A small self-supervised image encoder, trained from scratch.
Model: activation gelu, patch size [4, 4], layers 12.
Rows from block 5 of a small self-supervised image encoder, named by matrix and row number. Rows with one number belong to one neuron. Each number is 128 + 24 x the weight over its row's rms, rounded and kept within 0 to 255. All counts start at 0. Numbers have three digits each.
After each neuron's rows are labels from the 100 images, of 14976, where the neuron reaches its highest value: "place" is the part of the image that holds the peak; "colour at peak" is the nearest of a few named colours to the mean colour under the peak. Only what is clearly more common there than usual is listed. The data: photos with spoken descriptions (Open Images, Localized Narratives). In brackets: how many of the 100.
# fc1: MLP up (model.blocks.5.mlp.fc1.weight, 2304x384), inputs 128-255
# fc2: MLP down (model.blocks.5.mlp.fc2.weight, 384x2304, transposed), outputs 128-255

fc1.70:145100130109094161151110130152132110095087162135115160113144128119132120116086113151129126140096126146123147099108157120104128127130155140090156083112103128098109108134126161122151100115130101080119116095136129145153143081140122116122154146160101095122156104138103155116089119138124157108125122156129142134170150099138111131068125125116100122129122115133115087108142143091143117105133
fc2.70:121133118105122087130120134142145116098099166094135131113104119053140096138116134153136121112133148129152104168108150131152142085100119160127146138118082141149140117151119156105118147141132125107164159143133133140106173156129124105117171132134079130138128087148128127142119118164111158131152124121118142146137138124116151117080134135116104108163137104147129142114052134147145127181158
place: top left (51)
colour at peak: white (60); pink (25)

fc1.110:172107139097119143154118134141140145141150112100149100087125091111103139105159171070128109145063128137132109145106106121147186166087104132139100081098096153096108122118173117123140148123121126136098135120120198128110117140139116093126117136125111110125152141118109093130122162134117086093145110184104127131090142121099153121123149166101099119122128094102098129127116129102039145120134
fc2.110:109177085125189096105108100130129125113111118143141136138117092081133099143139137113121096145146110084133117109167131116106158140119157123151123152133116186128159113151117105117118104142147133144166139111129104126103175099113150123097156082119113102119128102127103106116122130131125140078140160125119125111097117096183145124126104127131141113134144113153149162109130151118156136112137
place: bottom centre (34)
colour at peak: white (35); pink (28)

fc1.210:159138191177125146102087134144119121159120149133147159196113148135089139103124113105107141135102092195125118123163126152137155131155134093129104098121090133176101155136108137113136154119152141152120114115154114150146148147163151113127145141125161155119083097121157142113112155110117113121151094113173143155104148152152134113145121151153114123149131142113089100106128136130119125141101
fc2.210:128113136110119155136112113095113140105141096106104113185138133092150172155110115134162099114110140125085154070161150162106160098194160157119131116125107127153135094131126131115100107130114137151142132101102102115123109129152109117137155086123117138131149136111121143127146107122131115091133129126157146142082157138139124107143099129102197126074137143161147136145087075084128113155136
place: bottom left (33); middle left (29)
colour at peak: black (38)

fc1.173:121104140144141136137125155140105180119109103125113094154138077117184125170116140123148155159100134104151098143132145104116133146101123070146126139164099099105157132154150126112149129147124173156145141141142147135157098134105062122125122149143088130119123141153128124113109159091153132129125085124127163094150108150139177147113145108128076079141119147103155162128137132123147122122120
fc2.173:099081125085139105084122125119106138110157178169110113105128163103133140112169130128128169149130181118126119105107129120108130121113125126152138113108150132110108125053140137136169122117129121115128121125069116095095084163137084088096138161145143115130145092108136170098120150137115130145102159093098077105122083176122119117125115115120083145133111063119125094147182114118095152081141
place: centre (30)
colour at peak: black (56)

fc1.608:138111102147109110148171105101127107170147101078099122086122143163122146139138126100127109120138145098108140181104104156165147156110143079110153129117091137141115124122161149142081116105099113093135118087096118116106131102100109106105117128092122098098120146139140101135055136136136102088105130121075123118094089113119104084103154110132126110148106120130149149089143134107114152154107
fc2.608:152154123147150116121143084105061118109093113173123085127126155105117110120118150131169139137147109137132155118123142097139155073136135128118169137128134147139145140128091132112099143135114149122143131114132100103127137144129138097146131108084111119107127156135104129118171119121121162048144128120123148126103114093207144132117085107129165122132147123129103127114061127183131164168134
place: bottom left (45)
colour at peak: white (55); pink (25)

fc1.39:166134101157146137093125126112132131123151080122154141104110096093122137095175096152118068153146109103112124124131124109154124163113152169125153154119087119139122133078127118087122136093134107124154087113131095110078114155107110147119145121092141124126100109147133153130149104147112113080111150080094141156125097117173139113156128182110179153122078150104143155173122137115116127149063
fc2.39:160092160155118116130104149131141092106112135123157110128141132103142111157146132150142087105138123110129113126113162148139129138143123136119123161130090150132106122151085121110120129111112123116153150114145134129136168124111120088073166130116159131164124109177131127158105150113139105112120150097122131109116127114127161153116145107084100092096148128188103166088087133152111127120128
place: bottom right (51); bottom left (31)
colour at peak: black (83)

fc1.45:166131155133111149186083105127092130119116100092121152156130155121101099152135150138092151132112145158126127092187117128144081162178166165112094099097067132154140104112130104134117172166150129132116182115148126151105123131139137077105102169113181162139109105155088153122153157142089148109151114133117090128147137100117151175131134132150128178122117128127097163127101099147134122097107
fc2.45:119113118132078141144172142089116112189149110140119097136135147122141073154116092076120098155103110149155114099108113087129134102155111113144147125102157120139162161127148105156123144099178166146116131098099147111066117141136189120133099112151139128088101128146104137088144151179128122126138124141164147115092150126113126115173121112139146153122151112131124149128186109125129154102133
place: top left (38); bottom left (28)
colour at peak: brown (67)

fc1.733:137124101137142141122131135146130130158139104149101124108112137141105122118168154130208085073111140144141118133135146105187133136133125115151130144140146132109142118152104099162180101123161098114124129125156120140117139128147140162134096145121100144108139131074120142185137119125126146125132095163115067142113144128154162097086135116096093137109135152163134150195116169121147137158087
fc2.733:125124140115113100135137139136130158101141158098136133139166104124137129091139131066112118149127144138153163137128103125102109120142138123126138123126143127126119141105139114131124152134151142106120096154117185124122150127118144182143125079111147159130134109139176090141154093134125146143135109108115118154134116126098123117166148089155157108144092111109111088090084116171103127109125
place: middle right (31)
colour at peak: grey (64)

fc1.153:124105129130142186152154122129182120160126135078167144109120148150148139091160127148104125134143156140136119133161130114121082098129117168120153161140121144130127152157125087113113150123166137102122180096162130128109118146100109123133125116095201154137133152138112121121106142162097132102146108133104133108134104133162090109144179152089099132158120169114174136145115125139110143140113
fc2.153:114130085115154098152093094118150130123110180140156118091131136126132084148150134154115096151110157122166108125128130158160133088110101146098164153138116137108143107118142141139166143142135129124142096162178117074166146105074144133136139111133127082120092094098101126151079151120134138168154128152152155129110129093094138124105109112099092129161151098143118142124117122119163107124113
place: top right (41)
colour at peak: brown (61); black (37)

fc1.269:124107157131129146118089124126139076172101118116110101134126137105117101084109138159135134117091143145150103171068114131084157142153128173094130140122117119112110106131144118134120143157121131160076109173131138106079144100109128146128114120143125110161102124109124107109157101103129157110151114106156095107111132081171100088136140179108115098130138106159129154107138151121155114166151
fc2.269:152100140124125118126129122119137091158132136125121173127129151187126160155154135125134144152123135120132134126146124125132126109086134110119085059077143128135123147111127126101166167127109095126121115118144126102105109144131118125162124128137134144127113150137131132166122132194148106185117150124150111071173137139066164066103158150125150156112147164102144173111186117125115125103140
place: top left (34)
colour at peak: white (27); pink (25)

fc1.178:183135115154143160133105169099140112140119137121078109115127138116150114139109116095090084131113166126140138124130172145117112088088127124140110145152154145090166129140150146127083148090128141137110144069138141136100142118165134123131122124111099079140122155154117110142146124172149132158103107119087097115138128134129110165134132117112176119149084118110153103163179164153146106156128
fc2.178:128109154142112124134131144124133103164144156127131117142116156169124131089130135132128114110172117152124121132116130170114114109118151174116146131115132097146109126115134107145127140158084117143130105119119119116136136158096131139159158166149135095141117177137100124112145161102125121118081122135100151142152095107100134114141137118119123144110131095138114127136098098113118119154111
place: centre (40); bottom centre (29)
colour at peak: pink (31)

fc1.194:139140119143147147171165160126144149124098082126103100124166117131146146149117139086089126133135123128148119130109128138114089131138135093137125137124124136131122140146160112126095122109115134085121127164110106138138155115084150118135145155122099115113129097099132118126112150143156114121137130120139131116150106107127116134120147150132051114115097105137175125115126140105123130123137
fc2.194:132101099133136097172129099126123163182144077130112136118136174150126138166112146140134163126138103139122137129130134113134152132141124109089134138128108164125165138120126117148069109148103070139109112112140124138124166124085105153143148155122095147147122124132112105092135129172125115132154110110130142105105122173145093120135124118100142116129122151086146136139176105116102101108104
place: bottom centre (38); bottom right (32)
colour at peak: grey (61)

fc1.211:105141129116170103142175119129122114100108127128117117140153055104142123122119101130122149145161135123122094063108140107118134153142124155174104104129171130054163146116119101149088104140132167132116142130126119095144149100169109103138160169132147151093133142078137138181104156158168110132139137128155134128100121119147084123119134140108161132174110143107158107171175134110152113111134
fc2.211:151087094155117138107121169113149151177160133136117145100129084131129191166109140092127135151105170127136194153177130134149109149155150119136105107118129126163120136103091124117135095133135155164118144121126140151164121125163091149148056122124132142145137095100149151132131162089104142136096133145115133130174134117134103139132091136132145107149115141115147098119158100123095122146108
place: bottom left (32)
colour at peak: brown (61)

fc1.214:108104147137116126173084106102102108107148099140107136129135136108117105146164137161142139128099119143109161101171107118158094130143168114109133108125101139149126141108127101152134166155148125129125175100168141126123116104135100106124112170117171161149122105098093153111163111166129130100134124168111065148110152101121119193125160104175153174124150143121081153137106127146125142159124
fc2.214:141104134159090125148188138116093120175151118153095122103128102134159076155102083091108106134115134152181121113064134100125140111128087125126133151123142128152132151152176083130121118107163170150141126104104139120095116117126186093132094128133153156114116136124117150103136152131085128148130116142149171111108141142087129133152110113139129146161135109121136138132140120146111143105126
place: top left (38)
colour at peak: brown (75)

fc1.250:162126148120129131114125109120112126123108098079093129120106153137145125170135153119074121177123151156094106128124118145139100166123165171128091147154101117126136124126118140112116184132105118132125149129150078145130175166138118127103120148168164139147104118129126104157148177138069114133154103146164092084165145103137138164118131162148106109084103101119124179138142133116105103116106
fc2.250:096113122113111142135159130126106131160158144141118080118151152136147114142119106103126122140133117177144126090125102102093116115146121110146147101136115084134125141139120135165104163108151175185130107107119149099070161154128143125134121143156112152093136097142098121113150127200118156141140146107135125112131157120123145116165138139163136184104132110183124139129170098126111156106143
place: top centre (35); top left (34)
colour at peak: black (74)

fc1.630:150133130138115139094091136132112137116103093136144124121127143188120171156126135143081096212168141122114149095147132117116136137141157162122106160130087179146115137113137085125139116141111108115171138144156085110137136142139121147125109100104107121132133140144084126123129127127103100153129100115112130123148103141142125142141095208154142150083122066102106136165126142120051127144143
fc2.630:114149129113106143143126131125100128119108127133108108123166175167187167107126168136138139146118063167126125118143113134107152118145158106118134071124130166139120129147128101137117150146157130170120081107115145153083202125090116114129148138157111171137115125142091132146134131132126107084134175114143145109109153122170141143166172159127148149071157111172119133137146116117121181087131
place: top centre (63); top right (33)
colour at peak: black (99)

fc1.21:118137136134115185178111122155160146148138122152164140114096143128139110157130153119102138138142136166122128124128129122117143168149134179135104115099087119134129133121109094106132114144138105161142169111156103099137149165145099124125093121135164135156116108161116141095151167155092152124142095107151145042148141135105120181110149176127151111127146140119095139115074137127112113139139
fc2.21:087159091111102153128147114127114135162147125152081079129126169129144091102128127095138101177087126158155103105142109105130124080144098138149159089128128130138141160136135124167144161120158156150094126103143128079085132165117122116146089103164109093086103102158078141131138123182150137127153132135146129134124175116152130118132116117142151186120167101123136158145159120109122118110143
place: top right (32)
colour at peak: black (58)

fc1.729:115197169119147145104142142124102125102104150138115134133090159148120055166139106153142092095121139118159138149135136148130122136149112085156124150129154107109147135151108128126156143127100108094090145162122083184133151106169148148125108128172159104095152112151137153128141131107127163079148107090147137174150101101142135133163132107141125142134164090129115104157148140141167102129181
fc2.729:144113150123141101126124107139121150139167068127128171099147125148143173120102083105166147128067178131149143117141133127159126140131146109138151106134146102151152101123125149119131103155132142191102144115155112153182122136194107131129114141142115152133135130121153134091108132133141148104148134087116130096150097130127109162148154166132137130125113142115134089150110131154093191114119
place: bottom left (28)
colour at peak: pink (28)

fc1.677:151136093107093093086147105132102107106150103170136128107142134139106134155116143121149090090187157083102147157129127121124101123144101165126151162106089147121101150114137117120121126115127150095161113133145170083136140106177099142192081107091131170118140142128126115128149143124144149099097094109135156182104097121143141116136098156167128138184148120124115160115131132122146183086110
fc2.677:126089114136137104113164077104099104172130086155164152155122107145136105142137121144118111145127120143109164188157152131127124164125116149079096121134160114159101115139087141136139160072141098124134150136125144120134093150104145100103125151155153090134106147130167133138099129137122121162127114129148111114143126121091151069106123113150124138124136121130116123136152106120093141119110
place: top right (50)
colour at peak: white (53)

fc1.44:126134191117102141135111137146148118204122116139131121165118165100101094113141120127088105103149104150114164069140125134122111165159126141126113126074122142145165153129110124108136117133157141107114135167149140115104126139166167134132133161128171153166125145122128099124177124113114138131141141098138127140139180144115109133132139125135174102132150153100118113126116147126135082143165
fc2.44:116128127123117169145134138092108117101134103130105130124144106121141104175113101141170090143124168150115153108159115120131130090172102162101110085134140110138138141150126132120088129144148159177098138095127118105118080119146119083160117126123122123117147118092096154185148129166101143112162148137190138127096150114143126112108091126105153140084143149137157141122104104122140139179139
place: top right (33)
colour at peak: brown (62); black (35)

fc1.129:168123161143136159149121141132138125099124085078167129100121129123117151125167104102149120144133100065148098116165124142151138126127153132155107116161109145118129108110120126088142120152157136122148169099121102116098120176130117137127127145093198132122101145125141147138142140149090115090122142084152139123144111104162167113203159142122166113107111153117121142174153109134086121151131
fc2.129:136148113125123144131092106132109138084113143113136125099136153111148092127130119151152128166138154130130092107142136149126144103119138123105107135125091114140109121138115112131165112153137115128119117108159140088149153120117125145109122101144158084156138098128108146161124107128126121119123159119164146087116176127127170106130148102087104139064135095177138160086069092100117161134120
place: bottom left (27)
colour at peak: black (68)

fc1.96:166186147151129133123069122110158120144156172173167118128142122122139120097064143063095156135087114133152126112140109123114145105133157131111147121111103146098144147118175123127122119093151134136100110141169131156161121163152109161097162174109131102106166172162125125109089148133120093155160092135148141126133118148130170089158135093155106081154121134118140155111172125123112160124138
fc2.96:108089125125110121120167113164126086152156180134115143118132112131138109099161145127122119103150121195152141090118089124125113144112104107153137099145093116126102129132157148119098167089103105153134140127132108089107127164181102093164146121129114109137105090172137081131119114121155132197134116139116127146133101132133140148084092116148116154163143112137109135084062195120115110174132
place: bottom left (77)
colour at peak: pink (29)

fc1.215:174095099102120083135092139111104122086147114139092115112091147128105123099175115130121110125119122112131100117088120094119135139141125087096173129121160130078119142141124143144117142093093124127133094134117146137126140152104110123099130080125133182163110118159133142123087132115115120092111086104144123109104118114132175146121192153125130150105122068133155127108144154136144138104110
fc2.215:170134107123111153097121106175102100118131112108114118146159125106155147134110126163138096099136113110108135137141149130127141144129136096100121122128101115134098129175090146142116154157121151129134147083133115112128162145145130159111108111158127130128134121141090119119134076097086128116134145086145135149125159127149142135122159131083205124103155140193148131138072092137091111148133
place: bottom left (30)
colour at peak: black (96)

fc1.579:115116120095067087127115113196134127156142120095148101128092175112108126122121108134118103115112127127129145095135137081138155114119138104128096100109123109122129118157103153089125147143177096151137094154117116147094134123124127106142131153095149112158105107173153144137140089106120116141140134108134144106133132110130130129154131111111180106083141150125098133143138181124161107124137
fc2.579:130124138134111112070113176143133121060119156104134096131132093096134127154138124107158114112140178135152125142125153118140101098114107089108125136146106117140103175137123105136119105139119126116171139096138137099115132127141095124108111120129139121123138127167116126150175118119125161159136137084157100142139148098096162087075106122100162127151121157087126129105065130157163137158142
place: bottom right (43); bottom left (33)
colour at peak: black (88)

fc1.596:095126139145115110123135125134125146154144155143139146125155140112146103109080161147131158106122098106114134181138153130151146121190127149136078093146152133123146111143150137117129131092154156111139168143149147121107171094118112148104157146155118078121120147120125130180142098132189121159167123104137169142159125146147106131121120112146148123133125168120131154105113162101145161118151
fc2.596:128123131166117150113127147159157135159147110121136139129130123140122104117140104159123104125172106095109100159166165148117110148078157161103121173116094128161121139145133155127083123126115135117131183170121126146167136130130145160132152161150142145124151134141128140114108124163132145115083095132130147129153129118141135116121164129087112093142135125160164143143110124118138112172151
place: centre (28)
colour at peak: pink (41); white (30)

fc1.29:141115151139136143163115094122152123111149160105177069142139120163131130099100135100115118098133120111121108152094109123122121128127135131136112127133101166115100114113142128141114133081106109150108098148114135125098121125105117122109140133117144075130157210154127150134081127100103130129152088129141109110136142151157144087177128111104116102132087126134136157080191089125099139122170
fc2.29:111143126136105146102121131148120091099129157116121079131084134105132136103152139133116127123166120161125138126113105121136120125115092157130157135151082135124137129119100140124076148084072116123126120133137109122142125167140119113106125149118085139112119101173153089119143138122191118126134123140132120186079159140157175145046122133132091148158142097092113136053087165105127115171119
place: middle left (44)
colour at peak: pink (39); white (26)

fc1.487:127092135174093152117125110139120101115151070148114086154123137117071116106121114087122079121156113140146148109099127101121107110086134102140084143115088114112145122145108121123141167140103160156100126152070144147078160112123146094118108116122115114139137180178141136131118105105126125118118127144148154124152144143103164106110136174141109111132114100174129106078102119173102122130136
fc2.487:144126123124148069091174097146113124095117148128150098124116128079114109162159128134151135144127059123134136128101123122124141179134160139144094158141140159112107119136124124140129099101121118101147130127124137128129116147147113109129113143127107119120114139175156093123167164087142131134095135110122133142115117100113148147115084098146125120167124114071119123161128144140139125147142
place: top right (83)
colour at peak: cyan (46)

fc1.293:106148139094179129136112111127123128164101118126082110103160154105142129112109175135103167103125127142155155129191103125094118093127160124115110152144120095181149142137185093087104147100137150135146099135133143080144122138106103137109153186083121155122109162119120143151133105139142166073134114106112131102108115056153104131141142106135150143123092106134150101151109123166103098103054
fc2.293:195100116148131070145159098119099116158118138135143132090114147200124156125138147118128091144130131093111138123136148082149128136103107131097143139092197133127130140120173127104176123102139109142127143108098095130135080143117155081121057102131126147158122116129141142146107131114133091146110134138076124117111121128137182120147153138128128123149138136111122140158135122120118114106122
place: middle right (40); bottom right (34)
colour at peak: black (37)

fc1.113:133108126097158146113105128144118168152122114170141134137173112164153116102124087095140111074123098124133116129130151138175110133139112105150146117154170114193109162111126112122187178116084145106094138115119111128134087085103133121089128115151093146134138086165104142151130103146138154120096110109130179128104149126137107122112144141123143133149140094162128139140156118166162150181128
fc2.113:124130113105104097117143148122130148147088111158087105143142102136126113157098137077109141070142131073122130120130108158120157142119091145169105111151108145139136078125133107140138095115124127140135115165121148104101132100107131125139127136119131151129144100120171100167147106127068117132136173119120164091151116162061111082142140146141101144147114126123126105146113121110143140086113
place: centre (36)
colour at peak: brown (63)

fc1.426:118114148170108122152136174175094148111159127104115101114173094152138138129100143144131149175115120079126112152156140121090141121136144107151095138159066122147136122136134101106143124147115154144130106164133147173177072149092126113113114131160116135110149211152175122152105105094144139138154113112124167130161126117145107131096125097137120095135111147106109167100134150125135144107144
fc2.426:100090136107127125167138131140141102104121153140111120101133129119119141115185124130106167135131159120113081088086171112124154127145125104160160091111188118131130107066138138147155096091139116048122153138066119101119126155164074118102111177119113104113138093148120156117076149169141081115097151135103093085106074142119133119141118079098107151119118095110111117150172129134110133108142
place: middle left (32)
colour at peak: black (52)

fc1.281:144118158100176146102092113144122148080163177146146140143129146108153088123094104164114111134119128096160107141141160137123113104182146114154146149140148133131130115126154100131144165114121136108125084150080100075140137124143145127107168104190109141124110108171136154103112077121129154140113100106156226118118130141114147126082119091159148137120137110080113114109125136109157111124148
fc2.281:121127123098181137105133099129144147095091104166116113106156096119115123125141109107130161109100150105141112138115123134161186141101104152146138156113113124143175110085130130118137150170143109146111109155120110104118118116133118084084163152133124152153160098125103150122126102198095110116127146114113114121133113158092108109167150141115128163099127092122121135187138133099158153112136
place: middle left (28)
colour at peak: black (36)

fc1.60:104150153093102093108140131147114101142126096107149095086085168100094126097130123127113106124133121092138119130161131102137138120118103154147104151081139103118134120139114112116097160140163103141158137142120113144098111147124157118139135142087191153160100178159159132159145114133101081139102165097131120114106118118137144089175151099115192136091106159141124139173121149116113118118128
fc2.60:141122128142115106065111149114132130069110178108155097121113082079135122161129135128157116131115193114140102137118146121137115088120112118114115167150098110145100136126119126124129105129126122100162132118155141105129159110100107119081140130118150102132127123159123153155130139117132130152124152102144111105134137102109168097084107102086140111127119132124105130098062113163148151132136
place: bottom left (50)
colour at peak: black (84)

fc1.687:147120142133091147163112108147119122096091172131105164095143135120140116123074094143142130134114114139126144114104151113112136143135153137071156087123094120115111109136116167122146108118110112091114125119135117135144150079134126112105169133158082111122156094140093151109120114125134171097113121145141150139162148082150106137063130116119104120128121111136115097113131156090154099094156
fc2.687:119119110109113084130134138138152123098108163090130123107112129074139095135131115146120118111133124114153105162109148135158139095091139151120163132119075144151136101135119159110111154136129128119155159136122133149117166144125119102110170130119081125142137065154128127145112140184114160134145139137108135155144139128108140119103139135095106113156138092155141135120048143151140124179162
place: top left (48)
colour at peak: white (48); pink (25)

fc1.597:136129106125126151147129143133099151127131109135122116116117104109124135117142104107112122139116157120127098098137141099100114135121128174137092107136116133102087118143144128149136106086155125135202119138152128130131120135168149111103134086132116140074124085091149098092143114146133138144115153140126114157166117133095115128149155139099057135118077053127166143107120169115104083131113
fc2.597:141100093159153140142133163119142154138115120106125136127133140090106173129114157141111112129174092193149110108145099133139120130152100124130119123155104142099126085158097130099132133127156099162129099162105149129095152146090122127165141109146171109158124113070155148122148141157114141090132135128147175159138130104185163122154090142159143160122116128117126116087142089065131132114136
place: bottom centre (37)
colour at peak: black (48)

fc1.25:151103112132110164126130129118112116104140125140158114143133136136105147077085159148087128101116123136142140150118141126167143113127122126159146096156118135112128155174178120139159146063146138118138096140108152136108153146163130113142126152130088110126113156179132138111107118152143145130172105114111149126160162170116130100134107134130092091123125105122109121095153105101085132144123
fc2.25:124154142160146128078127138117148110120156150119114106132114119067124131117137177150160093129184185155093112120144100145111122081093125158121156138107110138130134134153131135093100131139087106125151129119109123098122166143118108117115150120141123169129168135123156147153142098122135147095143103149165117149081130096160145095093127135154086106140147140147150160057055129123151128153136
place: bottom right (34)
colour at peak: white (44); pink (37)

fc1.600:116133169140125162154169163121131114108123137166122125142165086089161136137107202151149132122087122126092099121145149114165154128103157128124097113147160117095166115144130141101143182124094097141132156103171133119123123129137090132105136195098158162138154173146114103173164108120169125138113119143137102094154128156114143166125100119169190115130148117127125113134150138124108136135136
fc2.600:129085138136120121132114080147103125155128145160149144140121125174165119159132166122094123132124093119136113169165171117119122205116155118112129141118116148161158151120143123138133100150152102112148121115102105145108095138097154095102144136137098114120077142101104114087117093092093133124128112138124153100133067125097134159118140124087131133078130080125155135148179140136130126150116
place: bottom centre (33); top centre (31)
colour at peak: pink (41)

fc1.612:146139165154113131075133142152124130131117131116151115130135160075156116105111147200115175131124116108138116158082128114108124120120160140111096098157140112153156138127162124115136125113106151120093149152160099105096125106121157154114164128143132100119116091100119149134145136091167138154119154103141142095130119129121071119101127110142139141150134167102098158089115194119168132142166
fc2.612:166113120164113163124135163168150136184149120143122113126127136155093133114165086154153101124161116116120142147124151148127102154094143169120114174108120110136135152108150112124124122125105151150110152150099104145169108102161160164122133177138130140145153120138117137124132131104103153126077109145124142124141157135119126145151178147094129104125134096149153142130110128113106135145132
place: centre (38)
colour at peak: pink (28)