{"train_examples": 101725, "method": "simclr", "norm": "layernorm", "inner_norm": true, "patch_size": [4, 4], "residual_init": "none", "grad_clip": 5.0, "batch_size": 32}
Rows from block 3 of a small self-supervised image encoder, named by matrix and row number. Rows with one number belong to one neuron. Each number is 500 + 50 x the weight over its row's rms, rounded and kept within 0 to 999. All counts start at 0. Numbers have three digits each. After the name is the row's rms in percent of the matrix's.
After each neuron's rows are labels from the 100 images, of 14976, where the neuron reaches its highest value: "strongest on" is what is common among them. Only what is clearly more common there than usual is listed. The data: photos with spoken descriptions (Open Images, Localized Narratives). In brackets: how many of the 100.
# fc1: MLP up (model.blocks.3.mlp.fc1.weight, 2304x384), inputs 0-127
# fc2: MLP down (model.blocks.3.mlp.fc2.weight, 384x2304, transposed), outputs 0-127

fc1.623 095:585464512482556555436496475504447485508519487586501466502510474544565493444528554498529485513513436609428489544539494458545587441485386370519463555553464460610542517544506501540507493569432412528609493504560478492546528389411503550555500524468481514499443508618518444381530558477476536465553511497524539493469510535573558449551367471495551415481543591558583385392545499506480489478554
fc2.623 104:474585455534584443518524530440531545414553476467506504553458558475522554495466441523544403486458511520446459546470503474554555509444489489487403441454564466397382432407515509511489510524539540518556508563549440489523534505506400470463538515501500524506496522526472451536501564431467473475524409554519583491467521543462635517488524561507524457488507491570485425553453440471512513410494
strongest on: text has "man" (28)

fc1.326 110:504523531529488538583584399579493530491426578452478486475523510458555491487451562460460398478522539514521524550399472517502386519473471502379453461460537498410523537539464555560457417443498530615513509432567442603477524480357488565608507454518413583460468428408530487522535597512445558555527513525496521476443575413426451537435443454545516627474490543521452453510484416560531517537540
fc2.326 119:547494607439556544558478594548515443564578491495558481418507531486466545516559556466453520435530636523407489524489557478482480341541559569609528527486452409441505454548500434494524522583520543472465524494508438491495475506482488477527538521461532475561554461494426477580481528513474588514498460398480544508526585422426516483533467337550564344502549511500572418488478561470502547489518
strongest on: text has "lights" (31)

fc1.763 101:532473499463518465536454481448466553482495459560459537547520454457520549426492566578499438542505518528437528529542397446519491432491484451581508448665394521544393433534488467565453515562504542405429492551523452521465440521572582519456582428534528518498491434429479523489437558515528468486527498549466559552569544471475466488550488464529507465499454519482533593525492468498455456474456
fc2.763 095:533407425642541556528383520432468553531513421545496527436480545519422510503504441525490478519477524450512472499477475614540533561514426454580505460600561489454527408521538488526458408588517545460516526526422444451464436471513615591460476554507566490455532473463518514488525531458540489474489588504436409525518468456497400543473458560558388488553519499497585436543470505497453494482434
strongest on: text has "sky" (52)

fc1.765 113:484582467551431540563509507477456583550518537471468527430530507521580459502472527526462449440525523502468438560398416459473482482580548446379352509502461471450503509493489512575464437506533544515447473489517508530483503478413538571459422443506411502501518442470556564427476606452482512492568500518493580489465515484441436509506498554555474609512550496498487394530437476534525537558437
fc2.765 125:520460514460515527564579573549486510530534534503525536537465420528512550500502514489529543520573520479452491530553530431610418590591571551593559499457416505449491469532443510486498471451451493544498536465522390487464532538448514472510466507495585457560565538552454476551522496507521507567454478468458625467465556473472452510487509432448448425541531527471492373498469531445478558463535
strongest on: text has "lights" (26)

fc1.277 111:521411606648461411404552554474493459480509460539583516504532476510464588416431482457467460409514486601551561464503512421470455482456535516513571452589493478491510467418449417502499523447563541551496401448473416520429524470523519428500464499492535546461494451526450501500522527503508456497487472470452530491499484582495500462549424545525530492470438444626494590535459485474495532486414
fc2.277 093:495493533610572554495465424519465510524459489463449539433520570605436507500507386537514520526516543500470499478529460526536514514517470463578578394587448526443465474397559422443424417416465474465545498603455396402545532527535539603510495544526506470548519481566578505413555590485463535496473523552476469522517496454446532575491485569499493455496491511489481499465370439592468509427523
strongest on: text has "sky" (54)

fc1.594 097:429478464511492544476552457516488471475534510479447518511503501493552559429414537565613509489547496449541468442523514586480513566531478547448498452401508438470518596530489423538497445439461577502502459537495489498472438458538539546398605504527416364528463477369589573429424462623425430504444535582515529463514469458498532511584516476510513476369463579576573488464503457491532538465523
fc2.594 102:501474483620566463413470524482535371532482422518573602554508484464533541464557511498411493538437583470494495476611469383505517549448411475510555601533595457521616548453519461470467462481536585596511531457505585459500502468584559464514493455546496536477529524520443503431509533409495503427480498600528423476605498449509653576536490528503437454489524467399495474495494464496548429520553
strongest on: text has "sky" (68)

fc1.536 101:470500506493535510518531503482515445547412540556511530490420466399514617462467556391530458467514416486559429505550595423489474468475491487510551454508436419370482509481485558504455515447515570378537444501478466514455435571455546482562503495394515515464569525587400513526628502482566454463542532412561469486534500574436424539586495392527519473521524421528521473508450359539553507547608
fc2.536 104:487298595536574512514500517450433475471555552464571540465447477479600533530522435443400461448533568558516526527599501513455627586581482601533510480508396498570534545538506527498500566502527489557486485568532450509550460546529473504584518493533408486628543498485469512468500463525508565530485584464500544503445485614436470449540556450604544484465468489415504600532515614550520431535418
strongest on: text has "black" (25)

fc1.537 095:487528548519399473512608462470417481464511450407471535521474512539575446535544577525580450480483667446544450393632458510505507570463447550572594477485598477543476591536482413519453605489473513507471470494498495504497491553571526528494570525515476436423462469405541571485505312565512425615517538524529509408521472458464567570543545436463503447491447477569485535434634506556560497487515
fc2.537 104:447457491533580508484517507494533406472523455456499544555554456408548519466533506485484496628467456480503451459512532475525469524423414492482533507485506414528582498570398518516497427491520544526507557399499522498478527499561439458545507510501491395406485526492474517450513552456475498446448450462535394432525485467429568540467503544471524528455496480460465549551465493550554515505502
strongest on: text has "sky" (51)

fc1.683 110:465463552485465505549485503596525507410583540438515503500412570531504446539551498586525423553617608416528561494557417522535478396483577418519470479474549523566545575561438456428505517506420462545505495464457506431513546522551399417468549457481514392462537390537446501517525448483467472510553503513409501497500532476496517615599454489441473437522517469524475510480486561546516551466545
fc2.683 096:527440464610488511433528501560477439493515504524496524459510524475635585528571564492532415551474525460470538518501521519584577475494506416499552454521536415598577544496440505591457461480556521471513580433478520478489495491442516513449478535503478542424526465475462479469482493550423548470439538516588445435571528442514508489556573550559481533489520434405460558483502511522545454556551
strongest on: text has "wall" (43)

fc1.337 093:487503570465470480503416537492575518562546525513430534437561490543497453481557526523530656511426547509389498463521455542464588515476546530454478531514456445427500550489547505463490496509570475560488550483432453485524516522515458516494503423521483479583562542628539569430484521425530480453525515491438480503522542494442448493506605488527503559598454534453493506491558512506417529441523
fc2.337 101:474540536387488532517570483431471607517496525467424436484527451502488525549483528539505489432506498528492556430554483576473446574451522469499535552468589555545547529474514519512531512456457481490534369501493571463542405528539439473523538482427445461360404474572564467551531371554480539575433490493447463521572444499471379469445507468504513561540476391481547438502455429391397576493489
strongest on: text has "people" (46)

fc1.671 099:468516483483527439499466406524557545462483552470531444474535459490540514475533515426510575528543456533468539490602495427542479435348555493508519467425369438429433473561463473533483588401576493493526451460593499487487378477509556442429516518400452530487497550449543481499533468480458582431571430466554536493614472450466611415503531523418555434587519521446543466457546478487505513512443
fc2.671 109:550548612519474509387465539500467518331460523548469461483498547470513482618468488550583484581504472477507526493563472478536436522534466406448505561441501484419585509480473511547469574499414570485526525457487532448573468507503565540491437507530494559520438418397466574672558455470495449565492567512486461521535487474510611549473509677554541438497442374598502481468467369510424464527484
strongest on: text has "sitting" (33)